Rows from block 6 of a small sound classifier, named by matrix and row number. Rows with one number belong to one channel. Each number is 500 + 25 x the weight over its row's rms, rounded and kept within 0 to 999. All counts start at 0. Numbers have three digits each.
After each channel's rows are labels from the 100 clips, of 14976, where the channel reaches its largest size: "top examples" is what is common among them. Only what is clearly more common there than usual is listed. The data: read English sentences (LibriTTS-R).
# filt: filter width-3 conv, dilation 2 (model.blocks.6.filt.weight, 256x256x3, each kernel summed), inputs 208-255
# gate: gate width-3 conv, dilation 2 (model.blocks.6.gate.weight, 256x256x3, each kernel summed), inputs 208-255
# out: residual pointwise conv (model.blocks.6.out.weight, 256x256x1, transposed), outputs 208-255

filt.241:486499544511500481506522491478523502510513472470447484484536493521543450547479507520473495455536568491487494542475483473532508479505488509472449
gate.241:525508507470509493449474494504537536505516481468456543482482521544513509460506494497477515444505486484481512482517497479482523498512462469528509
out.241:477497497516510500484499528492470510480504556451480516455525519528479506504485514507509486531492536524490490495500463530509496462546539514480537
top examples: voice: female

filt.9:522552503500552498482477482496476495463481531504503492482534503474497461528513499530480511490501460506500517519533496519439506526511486450541499
gate.9:459476461457509506519512486474468516493470537480500505504517501492479474529516506459516479474522499480499493567518507492468518535498515507500503
out.9:515512470489475471501512543525478529492474498516482539483450530528525480523519551462462522483565545487457484485458493500521486509486504508503454
top examples: voice: male

filt.127:488517515490503507491466493534467524490485457483539504519512461475480524495471519486499493501530476482483484525495499496473506483475538485533476
gate.127:558536496489491505485532480484500475458494501490510510513483491522462445550482480523510487487528518485484469558472466482510484488500533503542489
out.127:509476534503498489531524495493524500524475491525515516495485498524485499517540511481523516537477544483507475479476477516530505499531512466490466
top examples: voice: male

filt.120:539514509513507521504481531490539487516477486494470544476530524515503466505475503519452502511514532520532487512472499479541496479534473486519451
gate.120:523514507432498474538523500478474498508514514517449514477554502466517526498509503455486484547508483513548481520486508528489471514509475501492522
out.120:529487498438500516503510516515443495521511475473490541483491502493478466485510521498487469507492504514502490511503523475485518495463504532541488
top examples: voice: male

filt.116:471482532506513450515464538541527499478469516513459501484529502506500555492509508528453506511497523498462500511456513546546513541537534520471472
gate.116:490488466486490484441500503509476506528507513497483503526494469506485495514477534478459523538480482524478458510487521474532532490530571473523529
out.116:490484515514453489478528458452480490524539505485497473517526500534461473520492454473510491475482426477538482505499479465487490479520511471542516
top examples: voice: female

filt.25:508501474480498516486493510477474564485508450480517519511479489513472496496510467543475540492521464515508508541471522487486493474459512495453502
gate.25:530481517484496492495525484512467443490480517508497534516500519475472507517506484520494494488481520531464473445501472470485495475521484522495488
out.25:508501498529511509513500527531485467518554506542499502537515471474499495522513516484511502503520493472435492555512501523531495502492524525510515
top examples: voice: female

filt.206:485488525493496531509514493503511501499484440471512481523462485511490545454510495547518486520452511550528476500496478503491481568506481478529506
gate.206:516527513495494505533533492529536524474464516472438501501504480526504472502533493527519520511469519516509508452500506488522437509489487518491466
out.206:461487505447510469525499477504499514529518528517563530504484518499487474521503509469464508520462479477540510490493473444536517469504530529478512
top examples: voice: male

filt.12:522545563511506482523530493527500484501537497486501479486494538470482486540528494498518449483493516523451548436519528449511561463533510505505463
gate.12:502524500509505508531468512550460535464465475505517512491476509503524456482495480488513539512492512502508456496506479495530555517541527463519483
out.12:502490522506529513501502495512521544497520507487496493471531503523508471509488538501462515574507506503525511510502473534481437518464439550491543
top examples: voice: female

filt.234:511486525517499486485472489540509483458503502512509555492479514505503487434506522507493505508457471537493520485512524493445511525497519491471508
gate.234:505542512512497495502490491507535467497483491522479533474490511481502485503479550500529479540522496494489481503527480516458537513497507452502458
out.234:506478485514459525496496532492546510478548514510488509465473506467528531491451498543499503531522476510473526579505528507456558541448506509514514
top examples: voice: male

filt.7:544501525484522483460535500480494516510480479482514495480497503498571487531489508531508494480484526479453523497501504515483524492515521492542512
gate.7:493526493501518490493523538517492518477515504453502488482506465499562499518491476517523481465480527518491520504477505479436540550502506514471479
out.7:521483527508484521540531530490479508463523512481510543501481494498474504480526480502521499520520474504511506496515514544524485509429551488482449
top examples: voice: female

filt.132:488509485528481517528534493496519468501485506496539508506513524528510494536500468508486510544524513497439552483516454511545478508511512511478486
gate.132:493479505474554519523579504483476499508539507503538499545495496519501537525540497505461495490488519422530513471497505508509507476497533518449495
out.132:532515456458532495508507509497504519561510527518489513490484500458460486563485557591504504490469487528512477470535502476527474463490491519503533
top examples: voice: male

filt.141:499497501468529471482484505529500533505548567456530473479515503476539513494475475500486558532508529515510476487514507497503543489508507501468499
gate.141:457487509457492519469541497503489456525501521492479481521493496502492499502480526478507460497521502495515496496513481516482494521474526494519519
out.141:498501527524450471467473508501513517504475464479488506461474503498520478506488462453510552511482485484487524474526506471477494518467499476505515
top examples: voice: female

filt.95:466540493481472513530498558524471480488536515508481461552476504532473513529535530511483479501464537483519471532503512499460424553499512510462496
gate.95:478481493467474469527446511520493519494475493547527488546484538502543527504465499499506519544506475492499519547492484541482486512578478462495456
out.95:525482498501505498487490448497443470496510498489493529501482493493531526496509481441476506512470461501451534513450530435492527496494472490534488
top examples: voice: female