{"model": "sound classifier", "num_classes": 2, "depths": [16], "label_smoothing": 0.2, "loss": "cross_entropy", "optimizer": "soap", "precondition_frequency": 16, "grad_clip": 1.0, "epochs": 106.5, "final_lr_fraction": 0.01, "weight_decay": 0.1, "adamw_weight_decay_other_params": 0.01}
Rows from block 13 of a small sound classifier, named by matrix and row number. Rows with one number belong to one channel. Each number is 500 + 50 x the weight over its row's rms, rounded and kept within 0 to 999. All counts start at 0. Numbers have three digits each.
After each channel's rows are labels from the 100 clips, of 14976, where the channel reaches its largest size: "top examples" is what is common among them. Only what is clearly more common there than usual is listed. The data: read English sentences (LibriTTS-R). In brackets: how many of the 100.
# filt: filter width-3 conv, dilation 8 (model.blocks.13.filt.weight, 256x256x3, each kernel summed), inputs 0-63
# gate: gate width-3 conv, dilation 8 (model.blocks.13.gate.weight, 256x256x3, each kernel summed), inputs 0-63
# out: residual pointwise conv (model.blocks.13.out.weight, 256x256x1, transposed), outputs 0-63

filt.144:563488530549514508432378509511483442489422496502445512539516507532566556488477408508438607529623489556489376492476494491385538461560473451528442573395455480544441481526492551558442507537501512
gate.144:480519547511474491518459491526536528496519500476485523476533451534528531476523494554528497447512596391491470515528507478522484541508458453581523576515427403473595587549477559520492550369497569
out.144:435440532442382521487565467512588576506522464413471528488475556577425549607461444402488451474430516484486555522539534453588465417436473503509527453544536580417412459472563485494496560520529421
top examples: voice: male (88)

filt.24:530575536476482570560438478518493601548531389514605657612478555465539477487484422474463405558466541399494602519521473490560595409460455572521433472487548475421414461520484494525508551573525503
gate.24:534548473450511517494462529529431373460621501548448489581527504469541498468480562480468431480485507513647464416503545490571492485458448614488494567446479502534548504541517463489551454469465554
out.24:505433466459540467457596506496546515436458565553513456452523508519463523461478544553602504473452477566520512479542483458403439486439493459429542495504456496574553534440554511475476536440492431
top examples: voice: male (100)

filt.208:450532513445500467538324621517535501508473626529522536587548569422415538468424567424450441493457400489494440528502428538460481432590450433573557548564434480549476548612512542524619504491396441
gate.208:513619470574490548445481444598533509480428459488469539421514516480440483487559448429447473474474492534384540435497551487489534611406458498509420425559455545446521401499503499457473446546477458
out.208:452567538488460589480524410419424481504546508500528506410533449552442445528439466532535511515436542608524561620534455489505525506507495618530447431529445482602430506535428507537519477488591485
top examples: voice: female (100)

filt.35:540494483589551555450571510567441516476464523470612465523416458393537502404445565434511564486405491444486456556482478478337535476506526482548452430523514479431423504557468447495494455472483583
gate.35:456483516536490489529388478509533483466572531494525514398459485399539535470517498526400395442582561496458513459515465568459518477495482405468544498578599609543457587570520475550491499560440439
out.35:503520423457513412534464493518435381491543435457459501464500518532498619528485515525465480465575561585479518520557470498570532573495518515490535487478502593531511557519618478515465420450471523
top examples: voice: male (100)

filt.36:449522483424495493502473502505494542462508577511526531393495520580524520536476498383451510541447467409552681524558500515569511452472492482537490502533491508479427466549428545545603529519449497
gate.36:541512592449538599437460495501605572472491489522483601459486484513459573530511449475562633491514537528521431424513522464520565527515433477483506466513536492527489545582500578544575523481567542
out.36:539485508547518443423526502501520421528543472504519382548508498480508477462458522494583554500491501592555425509552472512332437416451484465448525536542467521506485580546496446491374455486572536
top examples: voice: male (100)

filt.96:492495417524444431506406511461477587508519668533494473436478491484410496518565550405539477521496415560519539457589526473538479523520521496554503549496547503466458502440470489488507465443454581
gate.96:513531501448536523525494443530484485575525553453506460456422451439574483507500573460440554469467481511526483564494481557532522483540545453564489479478502566502562487403457443542569445536515509
out.96:490528516494577527525517525503556424583428475464490575505489542467515477452511458542513477505493581435622372511525483497489488577532407452536473512531498384502415438561561529561452537502536447
top examples: voice: male (98)

filt.32:536494496592517502436386505446431455383509568457428532503471479531582548543477541440443472626511450585587529519553522492447494473503469452503476581437507476405428607502478492380487488482483556
gate.32:473506544565562485578575470572553512527492631376455525582520511483513566525519494529535529425458551467474519490472488496542547493453507445511531496525425479554483523595523528448473402507472495
out.32:448562484515512519359517562490620459513514496539568500409550551520487495513504458583509496409529561397446497535438463503571495523506520524465603522570510473594488423451539442519524513526483505
top examples: voice: female (100)

filt.142:575439593444446586399524455428446441443500537392421405463449484510529429438532490535486423516457506485526485434498495465483414531515461517428442477402526540513582525481507541510407443511494550
gate.142:453498562477509584456530479560479466546557541470420451590401534517621463572478471550446479532500537540511558507546518497469540502409591517563535521451573563621567478566458458497533489504462541
out.142:578547482526503458589494484505614574450473495434512552517556469467544522549507502538454570515489570542474430552485443518496563493512493566533523426464455643447484466476498492501543478516437479
top examples: voice: male (84)

filt.162:471458462536533607496437529475521486553442479525526427389369519516613485463531490532480619537455536463453449524404486467459506499523457401474500548531457459473441526504482473438531565494527561
gate.162:524461484486474495492532482500434450413470414456393473451575517488454560506550528536443469539473552575561469449528589526606410506397482561442540475607526432555534509574548492536595566513483447
out.162:466438541524403422483593383445508515514526454416541507493589382479479448448458498497491449431514559477512503515503407519495484498557467522527504538476408466453522556484396519547538458504409463
top examples: voice: female (100)

filt.43:468496517500527423554531533404423511373533536476455477377540469530543577482489506472468480570562435492519503438465427541479449421510578598525423573550476569524493478488457503522483435592445455
gate.43:582569523540518469516545613576488546477488470534531547493470544509382537494510543474530385468512541528500576426514578484492509473501494489541579485553410446464442475545464470461554427515542436
out.43:576462489536447447439551521506476579479473457497457580492457450459527516518486570465612511511430488495555607431547477506459522577537464407545574502515521527479439454491513488512469417446578469
top examples: voice: male (100)

filt.223:548515442566528406515496544439469563487565490438455582367516577535472507512501421440420446447516472545547441498426553517525556440502506517558477416484490519469437550596557503499560389542592476
gate.223:499513568655477417453453487546466493509487482442488534477570538506521485515467540502483567535519485482554461431516449525486532479492431512427511486572456461522523392613468537455522570564450436
out.223:547594595536485506584467533469496503497571470466502455537442420441512511434461522493511489530551547503513581561541496431470475487462526464453493595539489522438512522445445569476504469501531501
top examples: voice: female (99)

filt.137:458464559365497571558410519540431419515494388524546494412511495490432506455508561418489522452587521581483548513468465617531481482526513443560554474529537455481414545477407486544484433426477578
gate.137:602468494512395475495408462470512509525451501493564485547465464451513505504541535507511495520502409532518522498509450625391483398490465437525543552444521540520380509546501501526520499594622484
out.137:522500427590457499499509521469558453563529499504420471545542510538454574508445471451458520535448581493477475555497506560473534430543562659467441450473482527498546532590559566472485553573487517
top examples: voice: female (100)

filt.240:552534478545557417543464416525549587468482412501459511421495515625487502477505470503532483518510466598436383564552467493534529478512449479444479440495509487556488465518449480553515501505541555
gate.240:512477582468567505477460470578487519467419519572517510533514491440520494501460461495548508533423373550505513479521462504529480492450499453562543510476573464484607472484491503449431462466486476
out.240:499453540498517526473523448431548479422556626499560461548483499533558547474485477492528569525526585546534553536464510525433474484529457535474423578516496508539490580482489476453604465425508443
top examples: voice: female (100)

filt.63:459530599462493490503410583476503486522529500466500555603547396565524560531571458497484415569519461470499567526538517511472426506449524523571568560527475578475485417427532505442507554477501410
gate.63:495432441441574450552458492582458452437479528398467527518549441402511569531492485541480471609459474556535506523439506529425419393485532557518582483486427585492491553438539531489476454583451471
out.63:501511519526491583417634371465521502521506520565492476501517498405556436512444550560550477420498545527461547501472532564410474470449529481471470421511502428547538564534433413537435436546501529
top examples: voice: male (100)

filt.243:562506445513557605488470529556567541432537496488494546455529472542466610562415494480429545526579636557431504526400497526564485474484520535443537541419491493595612631575540485551497434491520551
gate.243:458488511494491531573587551523451468530458503485486525462453491545567547471423480508477515455466572500580479518573477560433593413514433498497521523494507478472489442477565503498570415474591449
out.243:521455475451509446430504527511515409505494446451424398461573447494459453470515475469580450502583515523515456546449517460467485568457464554368512448508497464510417555509481483535587611499496670
top examples: voice: female (100)

filt.148:471597454568569492519480508531475538529529433539498575489495447470526538380545543489469420526433521481382430393549503515472537496505545426505484502540497499480460656440438508554470504519542557
gate.148:497496488521570432531494406425485583450532470545572480443435508585477425516504446533563553543481577419442494469464518500492534582538549412426504510525502529439533458513518509448590524579494541
out.148:479517563538508444575517516411585517514483560463565590492438579470492398557529404473552523480403426424559570623547496527553497535575463617547472419527548450539558432567488498531464591489413534
top examples: voice: female (87)

filt.72:477517446584590471524417500456480453494533535466480500503570505522536497483505562510565485447526453589605358477543507523447451582482433599632483535504457491546505497553519460445554502457487462
gate.72:445510393464521541603452494530506578527606511498563462580583584575458459547532476505423573480521574455408541469497554527486565499447564463467430426542496441421445562489508517441523511486434475
out.72:485530517482484496565484455448516478509382496495467527491445475449567520496511455542474451566455502545554610536505457501474543509495473580568617557444471499478501530572500493538535495420499495
top examples: voice: male (100)

filt.255:528525466463553511507542533418410464526433457485490449491551483495541391516465464575471527491452507501478515518549457509410544477557409552512541475556449489551473514473470489645570411505577506
gate.255:568484524467561600375554513581425536447469478457504553497492482484490498618508507490464522586523616535540576495608420508468473527490439554492370491457506533492524482478467477523432521506497520
out.255:481353537554395574447473459494508543480512491513442526507394479546443522596428506453492598445530460585513495480513437544584475467466551538427495395480566531470554494541497367452513509481394464
top examples: voice: male (100)

filt.174:497566488496548522432509481464608464449502524489511506505576466575463383518517544612467518461546569538515533592485481585518452407517431525526542402525427567482514485432506567493571525489470439
gate.174:495482444409559503518480509508446475515498467456511498481474584531424532553583504536539434462507437482475378489575570497461447469605495493507446450538456508538527567530416556546550544464481484
out.174:437461503461598485516471451457378489572492453546435513613514557523578634506491488514478484566495433556462458448507500412537531478542528432560501514456497530461476595527526417492497430467531562
top examples: voice: male (100)

filt.167:505517486537511536554488455458603411472425557551501555438499526524560579482403456490549532430493443551514453552524489488502403407514511478474457466480455410553547517497525517393540530562527449
gate.167:544456533559533501521511528497543498483524461444508479480456545453520548451435468493485531488510454578480490500443411500499547433596549552411447495496443537493466543514496585468403465540463434
out.167:504453528477543473617457487509437410539472430546463522497564459478433425557502454499423440504416564470506531587477494540530486529434469438423501494536524636449469537558491489551436468456479473
top examples: voice: male (100)

filt.109:430576616498495504460525448510518454466467488593491465460510494489565450490557516516601503480444512437479571356506536573537467600436548473503477530601473535493609455512546455537474492585423422
gate.109:561501572493472525502527465503477560496483424510580513522449491535554382466499572502481465570401540565480557496514526536474463500443511472512537492541511479429547518508502581554541439467518549
out.109:557418461484465414479488527426481556508463444465529583528463496562537536494500477557402492402463538576486514549466489475560573529472517464536536448440511549486556469475423619504523557498592531
top examples: voice: female (100)

filt.19:540427497546478550478518426417457425496455581555524574479466460539556587482399474508488431534475556530461526590563438490519574482535541495470532408498501462528507444427487488449523655479543471
gate.19:530459488537526492465496478596399497493377495461500525575576481481437435501411567510444526538493522486478526512520470525430563496440570547434528581500438487475595553489545578453581445398508588
out.19:553575550492558527460520502558569588452523414500443445512560423505501364468546496463477551468513528451569492473444499456510464523506540472508420484498566468416521485677458502446541378503475542
top examples: voice: male (100)

filt.73:548581573548515448427563451515492506491526490500376515448455467544406524447506501461473539568497480570633497555550465495552526538535526385456472649450425453483578464485490546533503530442564446
gate.73:614486538558441492503494447520483505441557423431413515435541423508511538540531638505467469530482498576620549497469435500468538503580436522504531519399515574425592472505490429574525544552486646
out.73:484438537595543538575490487478517549544508472486568539533447570530492386542467524498481557465455614473441483484491510503454519412439401572470438452534510570465524505561495384513520436512435531
top examples: voice: male (99)

filt.251:493503492425468590537561590452504423520560419479460541484510422609539491524443521544652465483556520444497560522550528475560454476496487558391537471471488483472505451498516435398494543521508445
gate.251:406518426481495442507507492601477558471484544485569475596380431551575505543462508487444497470488539446456449497373457535475604567552529597545502492528538442493489463527443489538525548459443520
out.251:532616483458519420506436378470519596454467597477472523498470461491458519517592525454498556481450513534456478461522465475480522532468437538597472478539455470500541468500412534542474423495432531
top examples: voice: female (97)

filt.249:507557522490498477478498571473463403502477471453479455545485492495506442518458452475563474544440513527587428498445556460485547514525532546460535505445512535517469492382505500483525415557540564
gate.249:516526508517506575516457421463411443570391475464346520557488505540536447553467460531563521518549608430567521592484542497578448446465508600455557490451521527488419537482473559531564466433599490
out.249:516546467518444452551487459469453467578487500488414581511475566520416541505462471536526513415512568458482582570539528463488450556418514467519444537508446504466514460472630478456422435513477398
top examples: voice: male (99)

filt.180:396452510434408559509527417477368392501512417484481488543496502531525585479529493609545537473487491537482503437521506487577532555453473464516467500481501581563564405599427484537398519495475491
gate.180:471504510471504508563519495568510549571505445514474530490491528542554593463661502527519579533478511457496383504452436461497559496523465554471527436489486511561485445527498441524458522420463431
out.180:525472569504580562529503565525625482512474588484432532493435429509464464465351493480412425585481560437484480489447500480502473476517464560498566571565507613400526530398492430450525471537524616
top examples: voice: male (92)

filt.56:573502500650557534426531546494529557420478498515435510575506482523535550575517548524467525436557513500464502445397462480530486446467496583507426473456333458443414526504504503517393489518506539
gate.56:491403466535476442484554566444564482569458511606485460534525406587606467498525489507584450448523533507591477446522513521530535458466493529515547446499557494483522436570488554484510571459542565
out.56:412439508449531498460523526492474555553463532497463395559495505528499507488560426419558556537503455521457483433503556449461505466583510498615546488566560411428473502516450515461514511544480459
top examples: voice: female (98)

filt.106:556616486415402507483432524568442564497455579533518542467526563551432563424518496448524543453517500437486390526500509426393431536541506570460509478425536469503435504493527543492452534439482519
gate.106:558533434458492543504552635579422447470498477471496477509570567557622497496518580467543487560546464490541499537545463438500502527556505502415521478471473341481514503597492540542507475464508567
out.106:533499522518489538510539586450513441417448394515498500508447452442499453461465468469516518514458488510570518416520442482582521542473524523503527463522530562504482547538464487563458598579513429
top examples: voice: male (100)

filt.158:500540450515444456568501453523454489579509452496567494496481393493520400462550500427550405596503389479566471508523484470517527476568433427483561476390425524462492476484558526477532491517518471
gate.158:477409494434436394453527570469478520467591511535507467524460453436491476459424513487502532509508466513613539576479538552500462508450554479524492442534528537486406506520516501489467554540472534
out.158:440544483479547492520486488436474444465552554579461510520438591555453513544464527486461568462467533546455475597514473488581503424515572600512477553562589494499452458530509531505435646510468520
top examples: voice: male (90)

filt.71:534490571528484463405420512448488482547528477507458587543555462525495580518488405522491533526447595536465494454588429546492535417472618548421622471501547477481464455435510437537434553541486540
gate.71:487535551486533514465505488450509470497477563459478578498552409476526513524467480520529490537422548425481525444519531549493561509509460476513512427533562517544537513499437496443567458525442513
out.71:489429502475601505515582506445383547467521499536548437482485511549478414529481462478494464471516514486479403449596532541499451532576390472481443401476530546449508508473540535482552514514494550
top examples: voice: female (100)

filt.168:484480495481533494528432491502482530474556597522518366507603496519456564484492443444472536490479539533554530480475479530511549412454452555551593527518587387489437560544459535441505555455469454
gate.168:628510471564463502498476575550551520458540477394445490514471555417573536536514502476453507564503527542498490501498473498541450533536466531548468481492404520547531430527596519567421524461530518
out.168:449508513453446506340641605475509495535503403509520553517491558543525498554426551516459455476472522394476503458558506442498392582492525417502557455495479517474564489458467486489537423466515539
top examples: voice: male (100)

filt.151:500466449551440441465540513502426441407471446492450484629506436525473580515511520533529531411561494522471419474521477522439491438400481568556517467425542473410413499485612587393562533470503487
gate.151:509451482497480516573486462571409534447444496433522445465542456473460436512434497537507559497492501475453467508462451417528590467531420519528490451498546523481562384427507589492534507594437437
out.151:537488582404488602515583442532453475453506598559483480547504433516553461479409450530476476598567536464422502455507443550512425492548520418513461494532453485578578517531567388433511534586494573
top examples: voice: male (100)

filt.70:436524545507479473514455452489484544506527521517471469499478473461493489428517454419438579551433435530600490480450498482618490531545536534456457525431545524451409435487499491516526487481440520
gate.70:517540519555496342541521489434430538574428453497549530461487499468541450501515492485535367484450503504581458577456461512450518619561507495506486475489424531541538493551453499617560491490574391
out.70:572522405524578459480536578513542565374530524530563558475531433507440498523574552613524431481613525572449419576508488557429457460524524358516556544555450511423483537500587497495511530507596509
top examples: voice: male (100)

filt.195:614471542559571470406509474452443515528574439546461566459520556527470516587508443469595415498447447478474527496593560478470398543548542501450543474451563553465445536507561452457530485603436448
gate.195:497422487476512498458413551543481546572431520455441492428535470522465570511507471533478510527592494502516434450553555531580452478498436471479459529459518505501551522515456525516577495456505409
out.195:517585506549460476500470526486530474484420477472429526457446520496508573475513480518358617515525516566450438472465555470514566467532538495556510466458482473533441435517467468542575448494533537
top examples: voice: male (100)

filt.204:475504535524518452494414401520429523499517380529566566582487525490561517492525467527644534530440499494552446536408511559437448546497497445434558519614511479560488429496526469554444485541599464
gate.204:564522430498465515488523489436524456529490414519559398474414546476525497503575464452543558504457453471474501493557491549492404460551477428518528402523529542542481432516481459461488499541526526
out.204:587480452543500465557498510444564517510550503441485507455525445546492512531502421535426495526548458506495550553527546503542538508420469472480474510518533518438528565596420545423472522493509565
top examples: voice: male (100)

filt.238:490412473437518658520433547490476460499484494535451604509510500400453568519527479580446571505391550536468474489542506497515467531470519603483486453475517439576512558474499512487566477533547483
gate.238:563496510574463496535482551475428545486576387512525425447511528494569570515460471475495468484505495568566487470523501537476494507520481581487481646480528568505446458554531565451486445420443555
out.238:465503522569566408456524479523566453502450523544438418438460549530527505531596559522533421453511511454484489565463511479466465480414459455516607492527482617475417491495481530422582530592467495
top examples: voice: female (95)

filt.119:463513476433568520553453572502461486511462572477548371505486459446487514548486504509395521465512432551462416506458507519468530524514523450352549422501391451452434457418495431515529507515514456
gate.119:481555526486486562474558580503506573491467537481516391466487440428461479505561503544494509622520555494457443416528473493457549503422448451542539572498452522479554562462567440474543537543507434
out.119:560536491491482511503485381556650517537496610419541481524486586531392523456404554454604603608525498442485517458481493535429454460554490613524488518533540503477554507521482464488500464449439470
top examples: voice: female (100)

filt.1:518505492533500521509509439500417497498542486447517521522477412512439449474561542594489483453575454549497515551446486516408489465474546565578482557375462512429513577512496504459372391499442480
gate.1:633475446475652438456485635465535481513517481476524524479572373572439413473462596464464538519604502519546481495538515465492478585480443591492466500459442453467468559498503534369514495428544538
out.1:476500534477449433503488482457546446510471490420528471494536452562493430563516497450419470503521395416462507513555480578508512587589547481429523517587477435504507422528499512507587459491537460
top examples: voice: male (100)

filt.9:508594497416504502528495550516457588539490532450529503459467541554450480540538442497541531461545542495429440551509479491580474455496494464531554515483524541511536582493528460450519379509448340
gate.9:404511488482518576523540533581511471358470497498515575584549461473437521491505506440443541448577489412488522483494412468490626625537563518420365551422558583434455542474540537488465594523505475
out.9:490393517561638524478528455432504532569477464548515447510456511498536472537500456467533504512406499495505523553474537533431564582555507535464496462515448569464460461451502409485464552486530539
top examples: voice: male (100)

filt.18:476503557483604517542487509518445406547497560407452441582530515488512565445553562548534492560631518531484413432454404502472483537547490576551552418559482488512475445583501366545433584490451537
gate.18:585477466468545514503511480526475490492486516516541441518478582501394528610478548604543605472530444490520464545556540478518548511473492533414502533475553478503384471501477555514473508490435623
out.18:489384485577466475536413514570524483514477421498461501467510500508483532490462475563400481463458519581453478644517525460626557557540486433452497499457497600405484483546523548563586529598554563
top examples: voice: male (89)

filt.3:584472512555520499459520457490565495559432513448479531480509466444532631521526389458474578530465464542480437528430484492525510487550426535457459463511433497496453535589604494522481497535416464
gate.3:447480454466487564520584508479502558503524539403481431539488481555521532520502561547458524546602456456455356495468505609429503476499467502442537544550545518438527549536428379511543452554501434
out.3:543526468558517467500544547497553491552533395515487492418521569444494445511451417546486566528393470510520463498558501483505432482487540494526460544522427598435504486543490533520486393475482494
top examples: voice: male (99)

filt.159:579542507467588469454495560532544415527513549435589539607466548422537514476455607446501554528518467518490458496438509535421452446549555537564531444567529387494374511515489495522520497568511437
gate.159:482464496414491502521422461496560561486497489496476455516517468507451420389573492468524483477494464593514541449552514488510504423500398466434511594464553589560520436518500499481506384560479492
out.159:498580405552482421501477440511461478421501486479497490371464542453494491388574461558461493505540440543470444525535502486501467579576414454613506549502501539484548483510415455523474486505501520
top examples: voice: female (100)

filt.116:515466544535545535400481388664515478530464338476381500556494458478516512476515575543467553473467484517507524484514568497521427432490545470574439574488494588491477404506562565545451512459420538
gate.116:495518417559458472557512520527489526468499513480463498459507515515408524532534484523494607557467506594405591441522545517382573530392541500410538630561482415572506463465487435515534544431491506
out.116:511578419492461519612517565539546493380455649409517483523532495513502495518587481442512512485545451494534527481520425507459568639496482585513562446512488514533458492527512533509556476568537527
top examples: voice: male (100)

filt.149:416535562503612507539515518470449477426470524403474404417480486467590530433523505478490459487476375412569507517480528544450466534478451525454543500457587584511534497571423460551527403509485518
gate.149:410536624476497508599468460547488493495513536544542486548423563564534417438499497499452444433533489481496463526484491493429555457384524467369489459528544483506448454588399432521487504511583531
out.149:548384517482433553513471557552533600511492477510453556551612504527530548600514492475497469539487632565482543574507480482523476506480481499524576447498517483561383458482598537513418572533479435
top examples: voice: male (100)

filt.123:493567429574477521517512457536405505475542489510488511574540515472570498481527507566452519458476513481429471462494587564533536524452442515472554474595496569479509534509534538502569476504478461
gate.123:511415436499475419489471507409478470504525499584484458527564501562530483495516498537453456511447531544526485530564473419357510430643533417417571562410486538458550424534461510412567469509522444
out.123:513510480550535449574456390497497488536497516463447490513484468551481565450476523392563437546536498485528445482433466533462535496533571478511465489420528467573424466421506470408437488421563593
top examples: voice: male (98)