From a checkpoint of a small sound classifier.
Model: arch wavenet, widths [256].
Rows from block 8 of a small sound classifier, named by matrix and row number. Rows with one number belong to one channel. Each number is 128 + 32 x the weight over its row's rms, rounded and kept within 0 to 255. All counts start at 0. Numbers have three digits each.
After each channel's rows are labels from the 100 clips, of 14976, where the channel reaches its largest size: "loudest band" is the band of the loudest frequency at the time of the peak. Only what is clearly more common there than usual is listed. The data: read English sentences (LibriTTS-R).
# filt: filter width-3 conv, dilation 8 (model.blocks.8.filt.weight, 256x256x3, each kernel summed), inputs 0-63
# gate: gate width-3 conv, dilation 8 (model.blocks.8.gate.weight, 256x256x3, each kernel summed), inputs 0-63
# out: residual pointwise conv (model.blocks.8.out.weight, 256x256x1, transposed), outputs 0-63

filt.103:120204103099099172160117147137127106164059122132136117064186124062121149122121097114076166114108117183140101125154104126189150115081132142152192115136093134044126051100154085120120042140106141
gate.103:120185139110095196147159103209154108128137114109081138163120143094149138164122116117163169154135111111091140169120102097163114166126085202156173141119129178117136105081139115171155144164118172
out.103:083169128123123118120152171128097144147165103159119108158106118153107133140154125151104135185114052149129101120108140134154139188153100167139022159151086178128122148169166150127096131133147116
loudest band: 4000 to 8000 Hz

filt.232:103224117092113184142066125152115121145158161169150114124099146108113124098105176160068152170124102140120197115140080104100164167163113155146121119105135121114148143156155223120130160159119129
gate.232:139149063118131143100127162141176130146122145149161104089152101101119111128105143148162105097062094148171110128177144144145135123145162084123173201082114150000125078156122091083159119150149175
out.232:061138094160102150113123146128155055114134134044184155132164109146156126127111109141120133081134149185079137095072154083114097031127149087142189140102101168190131156108150107178143156147136173
loudest band: 250 to 500 Hz

filt.27:142180121105160103151078180092138135092160169108094122132093096136096138100147103090144143170069127143138067140156069111141140171174087146113114119148106108175122116150105118093150167174175058
gate.27:121103129108135130105076096123164137177094134107137192132104163211082156096124163099106166143123119096153070101093127172088101122126145174140080128161118172117051115127095158166109062182093120
out.27:145108090178153138082142141086131120078105137171132123164150142169071166156091175131132095107125098133135133125120112094109161168163162118113064150142111104111177116107147144096155117167157192
loudest band: 250 to 500 Hz

filt.237:164091105157162109170072189132054095086130127142134106072155107128124122114093137110067168165081142134063161119088115131132117164163129143143148101092178140148092062100136084157080122133136123
gate.237:162145176167102102107134080131110063114178099106107133121134080196088158179182166090120117165177089166075114130126155108105151116097105100190160148109112123103184179162138179083123048052136127
out.237:157133126117193116159175125139138168203179099086138075058094118059113166187127125173079089147165089121109101086135140120164102079111099164106127111108094118104106071156163113109097187107100117
loudest band: 4000 to 8000 Hz

filt.159:116095101131101106097082085098127140184122159106061072117083171115094201124097074138120086134163123101096153091124155089152094126115150121136213159171142145127162135111163112150115123081162097
gate.159:123139184129130112106132108134140098109166160170111109165162130138175134151140124139183138088187115089103128163160088153124091138093131080129139127164183167112103141116135114168132141150097141
out.159:162127157145139146132186141147135248136146142091096155090120150153106054097124142145139115067118110128106140149142118153103131161071143139155078084135134092131094171088114107193151112164114128
loudest band: 250 to 500 Hz

filt.218:118135192156071107155078132123117141119117109115153185158111073119154137135137107173113061160176105125163088116117108202145110157181134127106128158119138143127174144104092111134138175137127180
gate.218:125127124098151118102170122175073162155170118116116107088073115082090107122156041158103112132148225171132168119178197120142130103145126144157114154084145114173152146130087126082141145152126088
out.218:114109076130143056106107126076121139166121121154099125135160192096097118140068115108120208052114102144152120186160196177125152140167104105122172118113122115118147141150164103141127135056095162
loudest band: 4000 to 8000 Hz

filt.177:088147158178156142200115113157168130092092146214102150114139134162151082121152106122131133083130079078164193116084187103158095136100102136153148119120131091182070132181127109096168114141109158
gate.177:173095128216112072133091159110104143170085132143141160125070131165098064212055071146069150136070050085200163193111162146096118125111129110110121164155160164110110115106109109158149146140155138
out.177:117091154122162139079126081144098117176121153100134142081140133100111102122147128097112148144135176123123112178158138154062153080167100111172147123172150143087120115134165117125113082142125126
loudest band: 250 to 500 Hz

filt.214:139094138143092096160086122129161201108119141069149153100134091130175156157114116099110061131081124148087122111125148088134152187133079158100110106112124163144107145125077080150143096160201123
gate.214:115147149129182105147121096145157134105158131089132174094089171134074100163148065135104135166108078187148178122074157154100161120101132178134177136128111131028138177078137091135123150174074093
out.214:156106171084129130172105100111126139182095194117061136147149105173174056143142138100195150129112116195185084150094094176087139115087107144127061122130125146132148142140143124122095139150132102
loudest band: 250 to 500 Hz